A small image classifier, trained from scratch.
Model: 13.4M parameters, 24-pixel images, arch mlp_mixer, norm layernorm, activation swiglu, moe top_k, patch size [4, 4], layers 8, width 384.
Data: trained on photos of plants, animals and fungi (iNaturalist), 77898 training examples, 12.1 epochs.
Rows from expert 2 of block 5, named by matrix and row number. Rows with one number belong to one neuron. Each number is 128 + 32 x the weight over its row's rms, rounded and kept within 0 to 255. All counts start at 0. Numbers have three digits each.
# gate: expert gate (model.blocks.5.mlp.gate, 8x192x384), inputs 128-255
# up: expert up (model.blocks.5.mlp.up, 8x192x384), inputs 128-255
# down: expert down (model.blocks.5.mlp.down, 8x384x192, transposed), outputs 128-255
gate.22:131071144107154088185131106167144091097117157128095149091115157136107150116123128129127114126168110114118195153120127165126100081123186111114161169120083120186161107117110130087168135103156115099148145130132155155167147119148108064138107118165151161169148026156168103109094115141141111108127124140168140093140156088147085130093134123144096194121099106138134143133135129134114145175157
up.22:174136102129161127163113116131156147086103157168102127154111080168150118171100105155119119161140117180154108149090169096150079045184149156116140186124135118194196126141135115041097088123131088150094123123073148146141114127147169122138114116144142153144116081131100179092108099086146095119082113142168092119124154152156133080153154175166079178058149129163180118152117150091118131217205
down.22:110158169062133118135099128148123172055165122139141127131133048115071164093115093094174087123119089130143159116151101174138133147094133132147096172130106159118096166129098074125112094139102125192173098166169152079143094131129064132178088136113154074204139101131127134156137072110152170164096126106118152148102152137120142112097133113136161121166046126129064162090095141147087136049082
gate.23:101190214136111165140170148128132106129133162144144122131077151139070164187150155136129109122134145154111105142131178120118101120122180182095156099134153145141194131103153090127129187180128115156147111174152155168184055116117096062066132094129097099158112067097141127127148176133107094126157141081154105163117172135136063095134131096109190121109112128159127156087103123080136175113152
up.23:121044073133127115106091126144161136126163126114162092109147087071124101115163165145159082139072170107125110127125136089145107166178081112160107080115167137179093153137160154124122118111134099129083147099125104182118118059187192111152061122125133185123124158164075149123165118117122099108134142122133112046125113151112163150128180120089118123128168189122144154086162105134093136207156
down.23:150095081114163155173140095136129145109110205132102059133107088175136135102086146170119104151118139185100146158150087151146123099130111112140091171143096172145117161198122118096131093110069119095101168096103150145122177078159109107191082126094178075142118170119188135163151125104121171108089095128113124135081160167045154122199142129175129155097148138129074158099117178109103135140160
gate.24:091101147117118137095138139087133090099168135090124114084093107143132130090117133184081113132074177071092066175066141149114139181143131143127152127154127128157143139139102196151107125092080166153145089146154102116069139074115168147153144150103078101110118136154155137197152225077098090094129155153122175187169153109069068142183159149139126127126090153099096131089093088077129070116088
up.24:231154068154107130180129142138126116166039162113125163149136135186178172159148100143105139132151048185170163094210116072156098146148123112131137121125070121098117095166116029135117144109133124157127118115148116155138123140095107140134166118142106145125147081140094138105076083142141140175120105115145133090124095114141159127111142077095136160135184111076178138140150148145141193144153
down.24:105123123155177151174111140065136134061068102126110129105160109153121153167133114130138131115116149080188100139084171156185116144176174142139172079101122076121124105101098161173123155118158120104138158174118100130149154090091163122128136128140104076111163122168070151177102117117141075118171145132167158082148230088107107150115187103112092125114084097126171175098074071123191143154181
gate.25:082170157119189066132149158113097124126120119093164116076091130139176123118146157142148152111078153128154110166105118181147103150078206122139116098112131139172170158120122135078149112117076081066140141151127152150166093147104113094144095175131099130115105146154157104186129145169140099127160119088137131174184184143115083133117101116078128104133114062069161133146109087066135074137082
up.25:157156139182149140160096117146149087111195117141121134171118156089126102125110179153160130137171086160132114137090130078122118091142126137112117125125131105140112123197122094145163111111109141100101115093086151120151085113178138168177112092142122152104113106088210128086168064121139098088162141120090072097084117086094156048142115152129082160101095158173135147117141109129162080202130
down.25:142133091116098091122147133066105159106118141103102135142109105145180088091136078134112165120109150111116046150114174165153165057105132128177070150134098144120131151152156181124059078122092109141099110162056191089097138139160137131189096136108110091105079103127116148141137134081119139095184152126122147111137146132116194083149140161195104157081153060176129141162091079133145104135156
gate.26:163147161132146173157139161109179091086119096104097133085183121069135139146089116176125127128105156094101121127142101138143110101112171109126153167147135128113140141173099032141149114095070136087161139124078149135142115137145127092141188123152168135123119109089128116136129134055152104180167096141133147129160125043175169138071145121118155166167124160105105147079159114140129131212107
up.26:066147131119062128105131108137085191080074174154122085135150090184093110117142079135095109071136117168121166140128066181162106141156116112150163103119182139142142146095145186106130108138155091120154113140087138104096184111117097209142096115129186159108153115110100189133121113159153118072068132117150116132111123169101146084173100167098152090141145122099135117164074145141123029048126
down.26:115198144144133081145157186108115070064093137106137134122172125114108175079132054130110098137161080132118158075087124139144104120099169144134094146154031202091115119140201140111139132126095072164166079157116125104148132136125087118137131167080138131130044126089130191111100172110122142111097151095078131167120142103113156088103084135170178133158052117120149161138097113160126159131121
gate.27:073157143142136135124139155110136058119134153145115131065142127100094171127140153092146141133087178108157140168143111100160115137129131138131078070076177116124137163090112155101157093107120112072137190110105115137127100136126163110116156087142098112135104136117115154165163147095146113184183066067080117070176166177141152081101137132076148060146150082075162095132167136078137115210098
up.27:126093126158177143115087147172100108107149140112171164089096148189140158130125119126128089150130146218126139146160103194109106100124126178144146121113139140150180103178183137090130161165100128119169117111084131143156148114102075175125097228106112126158151132161137128107122152101061145124111116159203187180126082133127101191098135143143138168114212177051112090125142172182201124125092
down.27:102079108157191101089139111128163094153171156127173106134108135143152104153121082170146157097084181159093100124122166097107107124118121120082111097110176145160177138087179066162084171125102131094093150113159163149137152084097173103098129108142120153143159174130116086104170115104143075138179140117141119101117105125181084105147180090116140085129170186174124108076143120119172119131166
gate.28:142150137156157194150123097125148147092111148149098088149148165142097109165104129160169129113079156168131132144134106136147110118132116178074177090084108159166124098129133088147202066148116085119111182100112075139022092170109122111141111143156240132120103131158132134154129123083120095134152119146085151154128143129150111118106129100138201130128103121127181172099177110143154123166123
up.28:114104086133119091177151148117101080152099126092151164152102112086194163093162103081093127118132108090130092123151151168123139102144162113117092176165144120076113127154136117100049157134132172114105098152128178065203177116124111132177102036136085070107106113125105153126096147110125134150068147129096085136163129107135134144152113156147046126136121108122115155188055133131089129105133
down.28:108152108185125129110142139149123163131141157154145140101096134093136100094103189108171104129070177082178074183143108138150100149136122061096148120144190195180140124183110141083171131144142091148129156151097157146120098160180159118103046142172137096116098110171157111139188135090154122150075138103109073139112152114106106115132147125114130086124150181107194155084087186120151086152152
gate.29:172166177120125065211138142117132081185192125168178088115060111220144121123123151175107113145124151151179103153086086132124094170135186117148122089167096126107161127130128035147100123129105132160103118168119160154087149087142182113154133160124093131141141056095100070153189126162155109184106149103136140139086130159123107063133102157146085128150081090093071141108123047065067137153125
up.29:121109124093057091164131115109093090155136117149140081164102086245139108065156159194118155146080115128133047158103157128155099110171165095154073097165101125130137147142104065131072101130102126140093118178141154083100147092143150135145137126141075144070134080067093111139145071117194135154154119120142140143104138130126110086114131141130069124083077094086110130067123092123101108175127
down.29:155103093119190103125135116153214095097111164094127129135142132087163179166079125171159048086164144106113200106150077102148145151119099167134134159111136202125072163136221140117160131117124130134142137062102098129173158177129136139102150163104156126154113140097126175114115140080144168100054133148104145130113132124173128124145076078132220139097122121098122117112143157169110177128109
gate.30:132137105117170202107140165123140123114129173099119126128123117175178164152122099148100137115115121125079143184105121185119083107095149189095161136124168178146166136159156180180151147115096133131168196128158137115132080151084086072099149161152136086182161130165064089158143171112137119146183095102137139125129149151163069113125117096143097123095159148170154208148143142114154116140091
up.30:153082120143135040119108103153139118140134094088148134166149072077137130150126172138138115086137165121189107109134150099150109127138104134144091092119064133120097117155127037073129101114117110143133094091105121145111187099103088140155128134112130126082163153089133204101127119133149129130053077147225104142090109155090175114083154157152179133219105137101133105129124124143119153112176
down.30:193127102088098093141165144152128165147158144129100105073110097144213148102122155148102139128090109109115111175123143185124125151152126132138119107169086156140157148156076123141054119078100128165174141184191052105104158130148122182088130077114131096101078142142139113229120204090150159097069100093105122147144147095091155086132135198148132144155134140111130166120128111116099131101100
gate.31:083115099137089146156156177088128108120124173122105092141119095118116125087161125136105119100125103190101211150156089111130103141123144074107149149096068194104091196124141164159086136098112109139165123147147139138068207127099095122154134115123184096111166130122122139162066156145176151137132126128123122167090143068102103137142100153123155181105115080117096154173140171142109175116136
up.31:060125145122153138140154146087132077102104177122167108152092082138044129130152124093111107119139114173139189163157095089152122117121154118113156103097111211148144187100117136064132158134089097079128134128083159174116167159123112056092151194141123091126139169162160146143062161123171130130107079116121128157159161070120170160057143081106179144128096082076123160171164144152112169195134
down.31:127143131107133083136146146080120117116082077079121139133191100168149180119172077128106130181172142138135148081125161209129187099142165170180062114151058147107131128131117118083154124139085093147158055161125131094107094149087145150146149167110092053102122135113149139098104127094114191144109146182160210139191090075100160159081114165157103156140101062066116109164147124144124147164119
gate.32:099097147106164072122167155114157111141141120153193106057069066138091134137163191074173125174071130164168143174118101163118173144084188107101100077089141172131155142146088114156172128090125085110113150186140126082044107167191099088100136178107147092099100149090126154165145112116150119135116087161131194106141125092091098126091142134161101131172119134087104148085152144063110156148090
up.32:154161136157104170089087129145097108132147109109069160180173170089104119137153123159128155151159130115103132125146173081142079124182095117162143160151160087117108133108141107091083141121118099128112091087115128165176098112049152128128135109135107162136152113146168123122143134141130137114146127140106052138113136150166159132178146068068170141102119137103117118158087155148134119086142
down.32:085153158146052157071091127139096189074165106175136132101066092136052106090107165129135089116048110114164100180197167120125115170154093083085222125179171104141158134127107130184099127097127136094126167158109140104128108124157080095146119146144142094157134084150147085165154098161120063169171146087124101071125099140110062094148178105084122118181124203114107133115113122097113102118175
gate.33:125146115165154165140137174162121152171100157168162084134075118136156093097083131128107145144069161144087095151063098129135072117094141128112119138139124102209164156063146134101153124148114165150109175155156152200090088081147130119098085116155116135122116121170149036126130149109132058156118174131159170125170152111159113161093100116148113084045224136134139158082132122104148184157137
up.33:152148082126173162086150080111180097129138126085071166153138168107145147130165079126142135138166102123163094126169141128148113104122099129139163130132073093096128147070112170059180107101129129151140139129179160130160181146114046149144094142162153111140168101098153116107119116146101140131114140092093114056146106090099115155119123144180096124102103072131145109107136154138244143116118
down.33:150149178151109138182177170073114177124164192130130140107102153103176183089073083144108068123114167147101069101199160238123223151063141180127158098194118162109144121134088146167130087111104077153142171159140108071066089097136136118101177120078124066145132126106119072157117202086133161114170183164095128142162141139111101137125101139148158051191063143096096099112105115104134090105169
gate.34:124122093097138156145074055131149117103152120162094109158101126110082106086096196144111117157092180159149113154158149096112075116094129095121140183091102166121162154181108140134121135193116194185095154130120143162104118162144155101178138178111124082181095101173180077130198119077156141107120153160142157103146143124111087101138151111133116149093060161137118146156122132097174146164062
up.34:117117090146127143085107041113150131074115172136094135082129161107084144089113175177139124165116171135129195131113089132141101120147074120114177144072116166121108152154110161141164100149090196153089164081141099140085168130132143086190139141129130070189060152147156129130167106079228187154119113162096113122081163138161081109127131119109139150110099154143102138118096202123166090120110
down.34:077104133138107164132125120174150140174157151155148161072084094188137087125094125086110153118130135099127133102129159125080073132160109160084135090118135107192159071102115136147171201111180167073122158135084164124102178150109124109122091176198064096147115122179099096048123143174144099146155116101161109107132090076192115202121133111124117163195198143173102106125178101142102122155184
gate.35:129147115163119168102121145143146061192147116088138118121135172118155126181049139125168174119103123116123128161151176120119090205112133152099225085078107085122137168111155100194120152118156092137150140120122154121160072115063095092122159110121114211150143080123130116167095158167133099092145156149196126116135154114179088191091198141047140111132123107138130155118176152136119117133107
up.35:143101095160116120112151157130184084162124117080148162121208119112154147173078149111163120130141117125080149113135104170124097167135099168067157119077113154080131142120185072228130102131109134158136133138146081093128123118105100118129144129122197182173133139108084142158096140125165125133159119151159155163148110123150104157145168121126190182150114072075105148121171082211066182068100
down.35:121104157148140196131084082162168148145112088165125078088097136183127102186134148145114134081095065135135138163116163093110125194163129125072162088096078093163163115117108129165153137110179161103099177082115072073149161088106133129088118142182139090123195145141119136144071108155153119104166114172164111083156171135134109162111086111077136163100145123138086154107140099095123161143137
gate.36:134163094104142168092182071160058122175100112094096106191142130087155094118074151100083139090124140158135082142109095189153095129127153121137128038187096069123113141089117133182108111147134128131161080145111102164163091100101150138080142123102124107104189126165121152150120129070139115153140090141151128145084098105142108076124135130053114079120100133135153150118062039164108095096102
up.36:139141130066136146115138106157078119176062117116124131168173169163192145129105163093085120104115143164121065137102123185138122103123104103169109082211138152092100127099165082202123100151170140103155104116077086102158087143110172170129085128129114095120130123131147165126096139077140175143152135134130150210058103117188173109172168159077177103151084117117197122135077063175118080088126
down.36:155095121094131150075118148143086190155151099131128116123149127157168062113100126152124142189144121122129107106153105105093140151114084085115115176084167144055113114139081070153106078133146150137089108107152091126060115108177135144134156089101125196135181117147145113134146107133071159123113105141190129138123141161143115185134133131105110137120180151177105047149161144162103071079179
gate.37:115119133048144173129157170117083170149126099149179106187161097128157148132111166153142189142130125155073176108134117171104142132149144154114125121179081159157107152164173099111140082191084149109149152170139134209117083105110105115121162181117159158109081143072148118107093127087127118143183219140132182160119167122136178138086142117120131155122094134133145140068173092144103110184110
up.37:152080085172136073101120087151116142092127175100096173086105190156106172094150160104150102128151129074143091167117118124178080090102106106107105174083162147113150153089087131109085159061147141176132102113137137002151130133126076163118069050124113105139154121134111140167162150154156120120104081086120064054099099131118079100144116116129107158145130121125079155132098097093103139024146
down.37:159109122148152145147072108106142058151166177109167129167103095109141165114089112071131133148161140134105138124109095068120163149093140154105137141180150131109083173124202132123176122145119041123152076111159140168135088151137174159123183148165162149115142158103127094115148064145131146100122147162117104137139026085102120194118115123150124125127103145085147125107136117142132118076129
gate.38:145157180128106130167109148109050147131155129104070081100095145144120101133113128144196123164095134138144123143139161128127132150119149104112171108117092131126093140209159090138164122155125106155127192121188166120108143057127114071129124073144167127098120105073120087157083138135138092147190154076150094177120146152143119105136080130121096127151115109115070160100063190057147076146127
up.38:158112104115107110079148135165213099152145121101167179148159119129151163117122169110108130084131075150132150139149110140144107121102122186158066101110163127127155149068110135171126139126113183120138065146117063105117086146123092150111116162099105110126163156194080153116147112095104076100109099132075194120118138120134107143085175076107169151141156166148164134127185067162095138105133
down.38:157113143127065170173167106043117105160123117155086115105161102134143163071176158179133175138135062124136151138111110127180149174135165109166127156172105153150115131149106111112150084105100167165138104138156103101091101146144089144189169097101126090123146129122116100212124136112144170136126108130091140134167186111089132138130187113130121153102087094075172191113126111074092107107147
gate.39:129122145125070113127138110180210108106129138126101109176084110148086179164117128145117189122129153126128176123086150142115056092110127144124137142133064128156158126091152175080095201136123141050131108113138113120135104163133109132139145174138105104086104172148190053141125149156139052142129118093147103117161159156100102120148122140108115146153099127158150144132140136100155173118073
up.39:141121115140065172166097107119205097106132191093128139152125100148046132213100110197150156151115125083069080085150136121116159151133160080109147174171179126115163091131151127132154191105194088101116103132130085156124125115152104130136141185153121126080166155155179093123125113132115111195122140127162150134128137135165136156128128144136099129146103148185129178134131103137077081110138
down.39:119169140122141153205136134171135122161127136123109150059116160091115149122147197143112165124134162102141213119113132117192075063144144108140128133087145115138165129079141136088140168106153106099158113129118149167144096173115084108114118078115131130133129137137107147139124117122211125148118113062084085158159170109175109123135162115063140111166124117100198128095159163122170119134084
gate.40:108172042116107161129200149131121144135138151099148090102120130091140115081165196143133127145049140192137105123082131170175081068170147106115118062093112129168144155115171155129122047110118169085167141164091157095105102157163085137113148117148141115106084173130096160162158161117179134109127163078077169128170180152109118150134144143122085105104178084163144111104067159055139156198127
up.40:170172130118152096081117139125141095138124155110128158054104155107164103175100165160165068141085154130114062119157101062155111096136171106138093129144104045144107113099168084157061110127095133125136096116161123121112098085116146148174160094136145148124083117124096164137161128135156158200164187100082113122125147131140134127106140110056082141164161152150127154124104093110117151195166
down.40:097120206125117160124115133101145167149143174144121077161106116137148215094145122156152143099108099066167114134072111104097134165105162113131108078138129141124153115121131095164109172137143172130144151161168150093158115135131065099122093113098179149146135114135146112159140097102155131138173145135072153154112106160146108083151116094094169192158118149128130189077104101128095140157087
gate.41:150176134117091140122184176116125113162174076141087127096103131159182134104128097105133174088094140139146110155089103144107115126115159122114161086154107118171144138078101102128088161105130158160182106158167150122077059133123169055139082057132120182056178083113102146140153139219152118076170165077138113185111147114153075129096126136092082102084138127186082167095079105062121108136094
up.41:148093115123169096116137090205111224146123118122179111127147155128163110132084153138175149158140102130145153127095163097135129121119164126177103145152155160141090124113189132073206080131125101121115121099131138187174178107178154160144140209132107074178109147161185104123140066083088151123133071121105152080092131181110137111162132131173139121130101151109109101126151109164108108142113
down.41:175128208127166131178119130150121114128134105190097112117158130091135202152109166123120101124119095144107166145177124174123177160107095110203113130065137172120108178122172064129168096137133176133164122117113093106144130127123106126140127108139170094121120101119085151164115188154157142120096131082091166164105092085142080087150126061091138153146076139059112178066135158104120137069150
gate.42:154161135092102145103189121167101129145122135176069089127104161076074095128132083138126116080143099056107127115086086128142154099104177120180175155190185143144166132146158128088156124108148087134109164164141129149123113192151166163136089054134147095119084155081172126149175165121125127126140129133094126089101142134108139165184058157159116105119071129135139160142098094092141120172078
up.42:121107106161158126148125067170153151201154159168189111189132166141158087130133105100144182083113117105139146134188107113115091168105084155120126120059082131109123155127144122179147095115162134112090175106153143096091100141113111138158123124176182153162154081134091103118132060137137077107094133114130008165102145167157092098184122120091150062101164138187152120120133071114115134106160
down.42:107109109136235162147115122138154113068086158114154156195145196058100143141138211132113119154154204095099156114077148088134076137143155146114132102083162127169093062113159130110127188150158089104115114115069157162200161113081129131098141156146093111127152158153172113100149093104126083152127124139201107034134145091106088169139103083131113111140155127076155111120159199138189125145152
gate.43:102163181149103107118098130084160086075145110154137124181124157109114107137095109139080117159091072168153151138127148144135118156134150119112126127168099108208185102124204150155153161106146046110129107131094124126121107140133118109118051162157129111142202122141143055124132151149141082161084113089173080105171151086102077148103099111083156088128093124133151115174143140122162165132130
up.43:118071104095136166170114094153059091137130136130130155073129160184172079124159165110214195084164171072142129139133076093146160112108126145127176115070097107111124155120030145159136114165100184111081142137158128107112190091060085159092197166110142160089100132090163173129093084128110140143191120115097121124092132123104153115112123170120090180097135116129123131084091147120113122115172
down.43:057198203124162082083098156110093105108135101109149098176120160128091182114139154074131080152104153119182105148132138111102065169097165141111122063169134063135150113138141138132105152196158139150141118143107146170196099077112097053123079160149100118155142067149145139111119140117130135133112148084159090142141134114100142154063106127114105115132076117141151112155086122134130150135079
gate.44:105088188103125042122080133178070115067132086114123084157146110169083158113174127122144156156118146146142158144134099122105144171128104094112139188092147089144175110142167055103165142109147141109122106139101141146147073150101115158189185187110112111129108076129138162145110145120090139161122082129099120073190120173188132155181143125074138138148156089117114120177048119140134112134096
up.44:046095103126104106116130124155195105108128134107130066151151092136075174109136151143115104170163160176155120155119103106158096097136078104120165176080152182145106174160155134112142076109140100069163101087126169118183129128115117142154089102136097140127133176127152126148105091135149064089139152179067149080111125113127120088118156136113178132062155107064112160068124185130114091138106
down.44:164151206105163114101173147136105069124119155156162184075152107068081120117115117097110105206165134126143173095141149194131137102104151138178104133122117130138141108138177130132116202207157190188152096130134132149174108156107079086122117162125103118170151067158121155138125158077165167090077134119128096164133146085156115140121151106139094129164116074081108160139121126101131147130126
gate.45:125128078102102087128137119154101081094158154107130120108094153125212095148041103092140128119115127133127119150140146183108123115138142154125131151123121072156140097130160227129169102121135168147116146093114133124134121096127171139136087161099120094095129168146114112105170105114158131123125109087108102128151124107136108134158124154105062079122104113142143127168132112125162136176168
up.45:120133112149104103133128121131202043074145146186131101117123093112181115166125105087105092079120124053154151146135062128117100127171126081131127140094139056113101094099158213113114128113124162115140173094154103170113100139146162135080097122107132137083133101171093109112181150137124097107127130158082161103123173116146142162137116143093086075145117140173185103157145095125105087101156
down.45:165124129084153131102185121119125074116159125128160111203098104149089175112112123093179096167114117130187127142085124149153115149113111162134127113178206146148134144057149111122108158153093103135146108153135189136172113086122164127096099148078128070170072124109110129183140111049174140149135147113076138113110197106156121071132124121145162137151099128106080169073105160100122195152119
gate.46:182137156162077143139121106130173121129129155151129131120152125098101164180070083152143125117077086105057137102161137140162147126154090118089180123050170116110128101118188133148196143119135135110140151116110095128071143091102082123117097120183139148166150163167112119119150166138090113231127091155206146174155158151162105114131132138073105133139149131110211152149117096157116091106121
up.46:088110082084184106123150156138083151149117088107150122123101123146169090108131171109131150138170171129179120155087119119091095144116158147153070119172116132133128173144084130112071131156127135150112117133171162144171110147164179135097155141072120108096103082088124119139114087144174117012126174110042105081097119123093154158146133123165164099095103136151056112087133135087111150135146
down.46:128125146180144150135159121167126047140115171135104123129080150049080150158099179137112095097108175098176118178158109100166059141148135164102180088128122138171162095075138181081168186162142096097164145106102136206185138163114115108048117200178102101128103100167171121126129152126158085152089146072145075098099162096178118134097085134107096070121111153097156162130148177107191153137166
gate.47:143097166159143190146088055123189133121157137124166107120105124157078146211171134125111146150125111125114178122153149073141083108145147171105215063091182163135134148071124123146118127126133088111099150080130124190102145155097094107116181115164128119141200084089140051155159111086147171124130122141131119116133161115197084179137092141115165112078151117192129170131111166136139116138115
up.47:123137170134104173178102058145205140143153119130129112149099121185107152174157162132126151102123126121087198141155175092137051079147120188088179076108154131120131143043150150148136138132130125093099121102140139173083140158106078112151176117174132141114161079112130038171094124120144137138148114087120112135119194151209095142136091155111140119049169138208165169145140157128163100156111
down.47:158162123117127089079125144125129121130116105105088211122181153123101155095136104145116130148202112143073167057160114203143143062147080185189145156150086127089087132155143142154115123123136126107144085144142060156091124111142097153131188121123098175118133145110096145089146106142106162117097125162126202177149075126158130113108181160145131153149129091139139111178098115120084104109141
gate.48:159159125077119073157155155062145086115138101112118100138116119137150188107105103167064097078112122099136134114174130109167061154114129131103094125139187141187193092108163143119105144093138128142169118153147112104087087140107121104122127114152111095132136141147099086118181176140157113135113133069126200139174126107145101102085165101074104087144125076104148186100086051120131122121106
up.48:146151089064112111103162145114146119111091110109110112163141131181124144151097153158060136102114148135135149130153127117204086108163159135153050077132119128214179096167156123106111067086094153141152171148121146112098088094112123089172086091180134106131156154092135131094196173106184074156125107115110120066154104108129092111113143082077103137143151066123152165090094089134137141160103
down.48:124125041138129149146058124111189181139172146088152102148107067205112091147042104121202132095138134141113107130117117101069119132091100145104146154113156123096092146116127136199076106108128094127095122099140142121089163153126086162112150128106153161177131189093149076119123110117083077112139113190146122104108125155109105113134128109156164126123156129164135118157155132170102077079137
gate.49:086103116148166146116140118140123161129185171119174119105077134119118181164119139168169134101091141130138132147119103092178100127168141100103173047126143148137118159166102098105093107137177081096146160110107203209134117081135150125098097090156100167136143145154096035134162077195148102067148075122163079112102209131140096120065157162107129117156123207175176087156180123105125139086165
up.49:187182168120089093145097162115125040163083094105112157105140126128126066101125123085110136113152160138083130134196136185115083127026162158152099177095118087129160141083131104107182150175077173147097065140124083092116117136095100136137144146119146110154154132176087160145049173075166102177116182109153143187132064132130123116096131064149160122169114109102077182138079112173125115186108
down.49:173092211093108169137180144171090116166166102163149131069113113128180135125147089147122125101136105111092153169198119177143146158123113129127129135170119121127155096105134157177133142115085112125157123125160080125123111122143092218130198131099119110115195127097155141139108160080148181106070154090080121130147149099151100176151114133078144140198080146115004173101094121103102198103092
gate.50:137143099219083078157148139113192094111102150120098121087097111086097154119150131099148047155150156142191082183165080162170103138076145160145137075163139123165138129116116107060129088101146090161148091142101131171157116142111099139092100114132092094140136108173155109165132162151102078109081152150122156130123109096163147097134112133118102135132077111101166121137152065122119126147171
up.50:140113124065150160101131121117051151138151098121186138142164145196194075114096107152155197108114118104051142070136162119088116147158101095122139194111104110081098118121132122219120159124109138087115178139199119093115121140146122160153126119120184171075093147092098169123120094117143164112187129092099079130088146154113124125130135139123109103127163144125095130115069163128104104094122
down.50:180159121133156149135139181083145091075063099077106161158142095113119194135141118123074108148155134098105109152132164130156116137162158170149107119104115093136168081130155156062168116109152086092186104135097137124169127132076158120128097122128079061105097139109155188134099152130142180151119133133132175079163147128117136157112143132158132119135147097105143145109090101134132161124179
gate.51:099134133114135167113130103143116115083126158130123073116125114161147146126165125118105126148089138192154138138136133146192091130162060161162132099111106144214148111141111131058092101119129125160139131096151108152141118119148135108169134143112103090134108153129116150129175121120176085139100138083157134103150139119085124104113154142154047155059115152094121140035112134118155102200135
up.51:164177145072138152150149109133113102167116108152130127163149195068140121131074119129133174115110113148187110143103156125157111079160054128163182166100159107161127136081127158089111134157176136107098156127139078154110086163104101127150098166099124164152108103190100153138147111177122141155172170190136161105115139146087061094114181123117112076122142101089182140098092106104149120137102
down.51:134156182040092056098120158114063123100086118146117171130084159111096167096140138082119109184149122134150119141152175113078166142074093144170127131123082130138117095159140151146113167099116153083167114107116105085175113077149094119161105157141108095163107120135078128113116193117096167124158179122166158140181104070157094116126112106150100086176117076163118134138067102133159117107104
gate.52:132116064139126134114112136125181102154131139104090106155094122125101136125160103155145134075104112134145155125114126100166149101117104126154117125026117099175139176150084183087121106123192141060168142100072071106092109133133105092095138020142104163122124147098138054107140151221158110109168115136075087124163117134127158102086132110085122138145135094219132101100170149101080100165136
up.52:127141114146187132117149192156197091193146151113085104145096124099122180121147126151157100090099139147147115124079111131178125129106133162139082115051103125157132161111116156112144109090182145059157139110092110101096100125146074075113107042133099130168144148080127052139137132214133122132191140098103133130164144130136122105101113115113125123157151072201111113115160147078102127152112
down.52:131163111153129090097087125146164163100121167112094133109099168151109085160106127107146149095152165122147174061125120090163082188153124151084142129149166076079049116070132171178120097115184146141080136111169135123158192138163121056152095168146159131139145161123079174097105100176096115107099162118143118154093059160190124107142153110101146119099113092143149115172145111151118081101166
gate.53:163145101161106143115171133093165126100096104142130106139152125133102169144092091121128111094083072140124113151163105141119176149172142121156128151095090126148152145133125116140167099057117110116140168163163104148136163107094075127164167114166108078138128124144130140164088135106137126151137099166132175092160181080099131176128112161126066139134136104156138137153138142148145127125103
up.53:150082118065132168147074152120042095120184085125141160187112087172132071119099159116159144139135148084137112136134162108112140123102163039139167103196093056108104135163191088163153154125118160188109105137086162085118168111124137143142106178110131156117168150097126168124138139125085171114111120117176089151100120127115139134116184116114155129137109178094106134163093154101132076136101
down.53:080167079146091115152105138097093133087089092067145157138125128183075085105214159116103165127104190156116094114034194098134119132162161150090116122085098066145159078167076206148133154181162138104143138166090176144100117080119148079117113119135075123145066116120167075106079119116104088171195146143124114100141141149132162186138136149182049145133203062158128146125127107076142121163186
gate.54:169143120155118167200130140111173138144130168135085078108113109079079130128144158117139097102086112173137135148108121110127121114179156146056118101087187130168188110131125127156160154107166131133117176137136107153077070149120132087122172058174132129174120085132080125125215168091175082173129145123131136170182160133194100097134204121069138131099094093181165176139122140063143099148128
up.54:112112109129145056138168190200150177168122123199116141138077127139142146166094152117122125115120106102122103113099156066149132122143141109068124119183131142112134122095142124137155111095135154100091114165159165188154139162181185155169052106153132121100049083132134142113165094134137095100105169109148128069120153125137148113164123156170142138132137159076107133154130114132080159115150
down.54:093095127148158097112101122239130133183164115179091124157101192116141145162111227096136171118117115169148115131142124097053100088190073139103124144116092131149154151147130099080162174081208177086137109082153090120121119162139055107146096090133136120146129104107116094139159141142096111157141092146136118134098119108116110163099090119090138135117177103122117080130152168089147126117059
gate.55:125139141163161159164107120158173089146125135135096103126117118137056151189051117124146097076094142105142045137052079103129091168152126123140189080107164089149156086130117190137182140151158090193164146115101103142088112139070129124093155127148147168120159080128122148112183176150076113163140138109173144150113148109150094165137105180052103142111151122138140171150175119097130144098154
up.55:145086106096140166115125099089109114057111150081132130144104094125118080097161073135081091132130121156133129128137109174132183100139127123134129057183039126121083133108114133060110105112104127148102169137123107129150152126137166135151218140131121119128149142166146139128099140054087172127143138145166185165131123117148137110137136112139198164131127121133173079097082148152143155136170
down.55:065164160145073120138158145091119141106137111127116114150101094170148115057198112084117129067117102169053139126076133127182159134102147110145134149139060115143142115174163155098124072112123123122134138174177171108103123120158119112203080123149129137136068092137116110119092166202175124141151148157154104122129170124089160100141051159121114103127148134191116182116094121169149125174152
gate.56:070115106124161168172141155137112146172111103159134113160096133157171122091134168144153097130120100159109069160120161152150146121142074192145076057113104106171187155158091107130110141090112117109154137131127137144122099105132162108119169081154059098093124140111110152158138165088145086109217107101116130053222184117097134157117109108158125120113164176125125117111134145110130188172109
up.56:144142150132096100090134139162141129155121125142133122132120133070127174118132114076102139210108087138151163137108132173123125144065153108171175107111093127151164120062180208079118104142171165132133124123130080078105141133131113091117066123101149113164126117133086066118166121167116111166107153105125127137216139129147090173131093086079137128154118076085153153145136089100147092095121
down.56:117086052124140119132144111072151118155114160083111136102148105128177106128130094130127103106156098127105157096171118107201141130128104117161097156149094167117089167120135165144124074048094092117099104060112106099066199142107134129153122147091147134104132176101075178095107118088114132140137182158151129139117096077143183126172152140178155157138136104117164126120145117148151120125188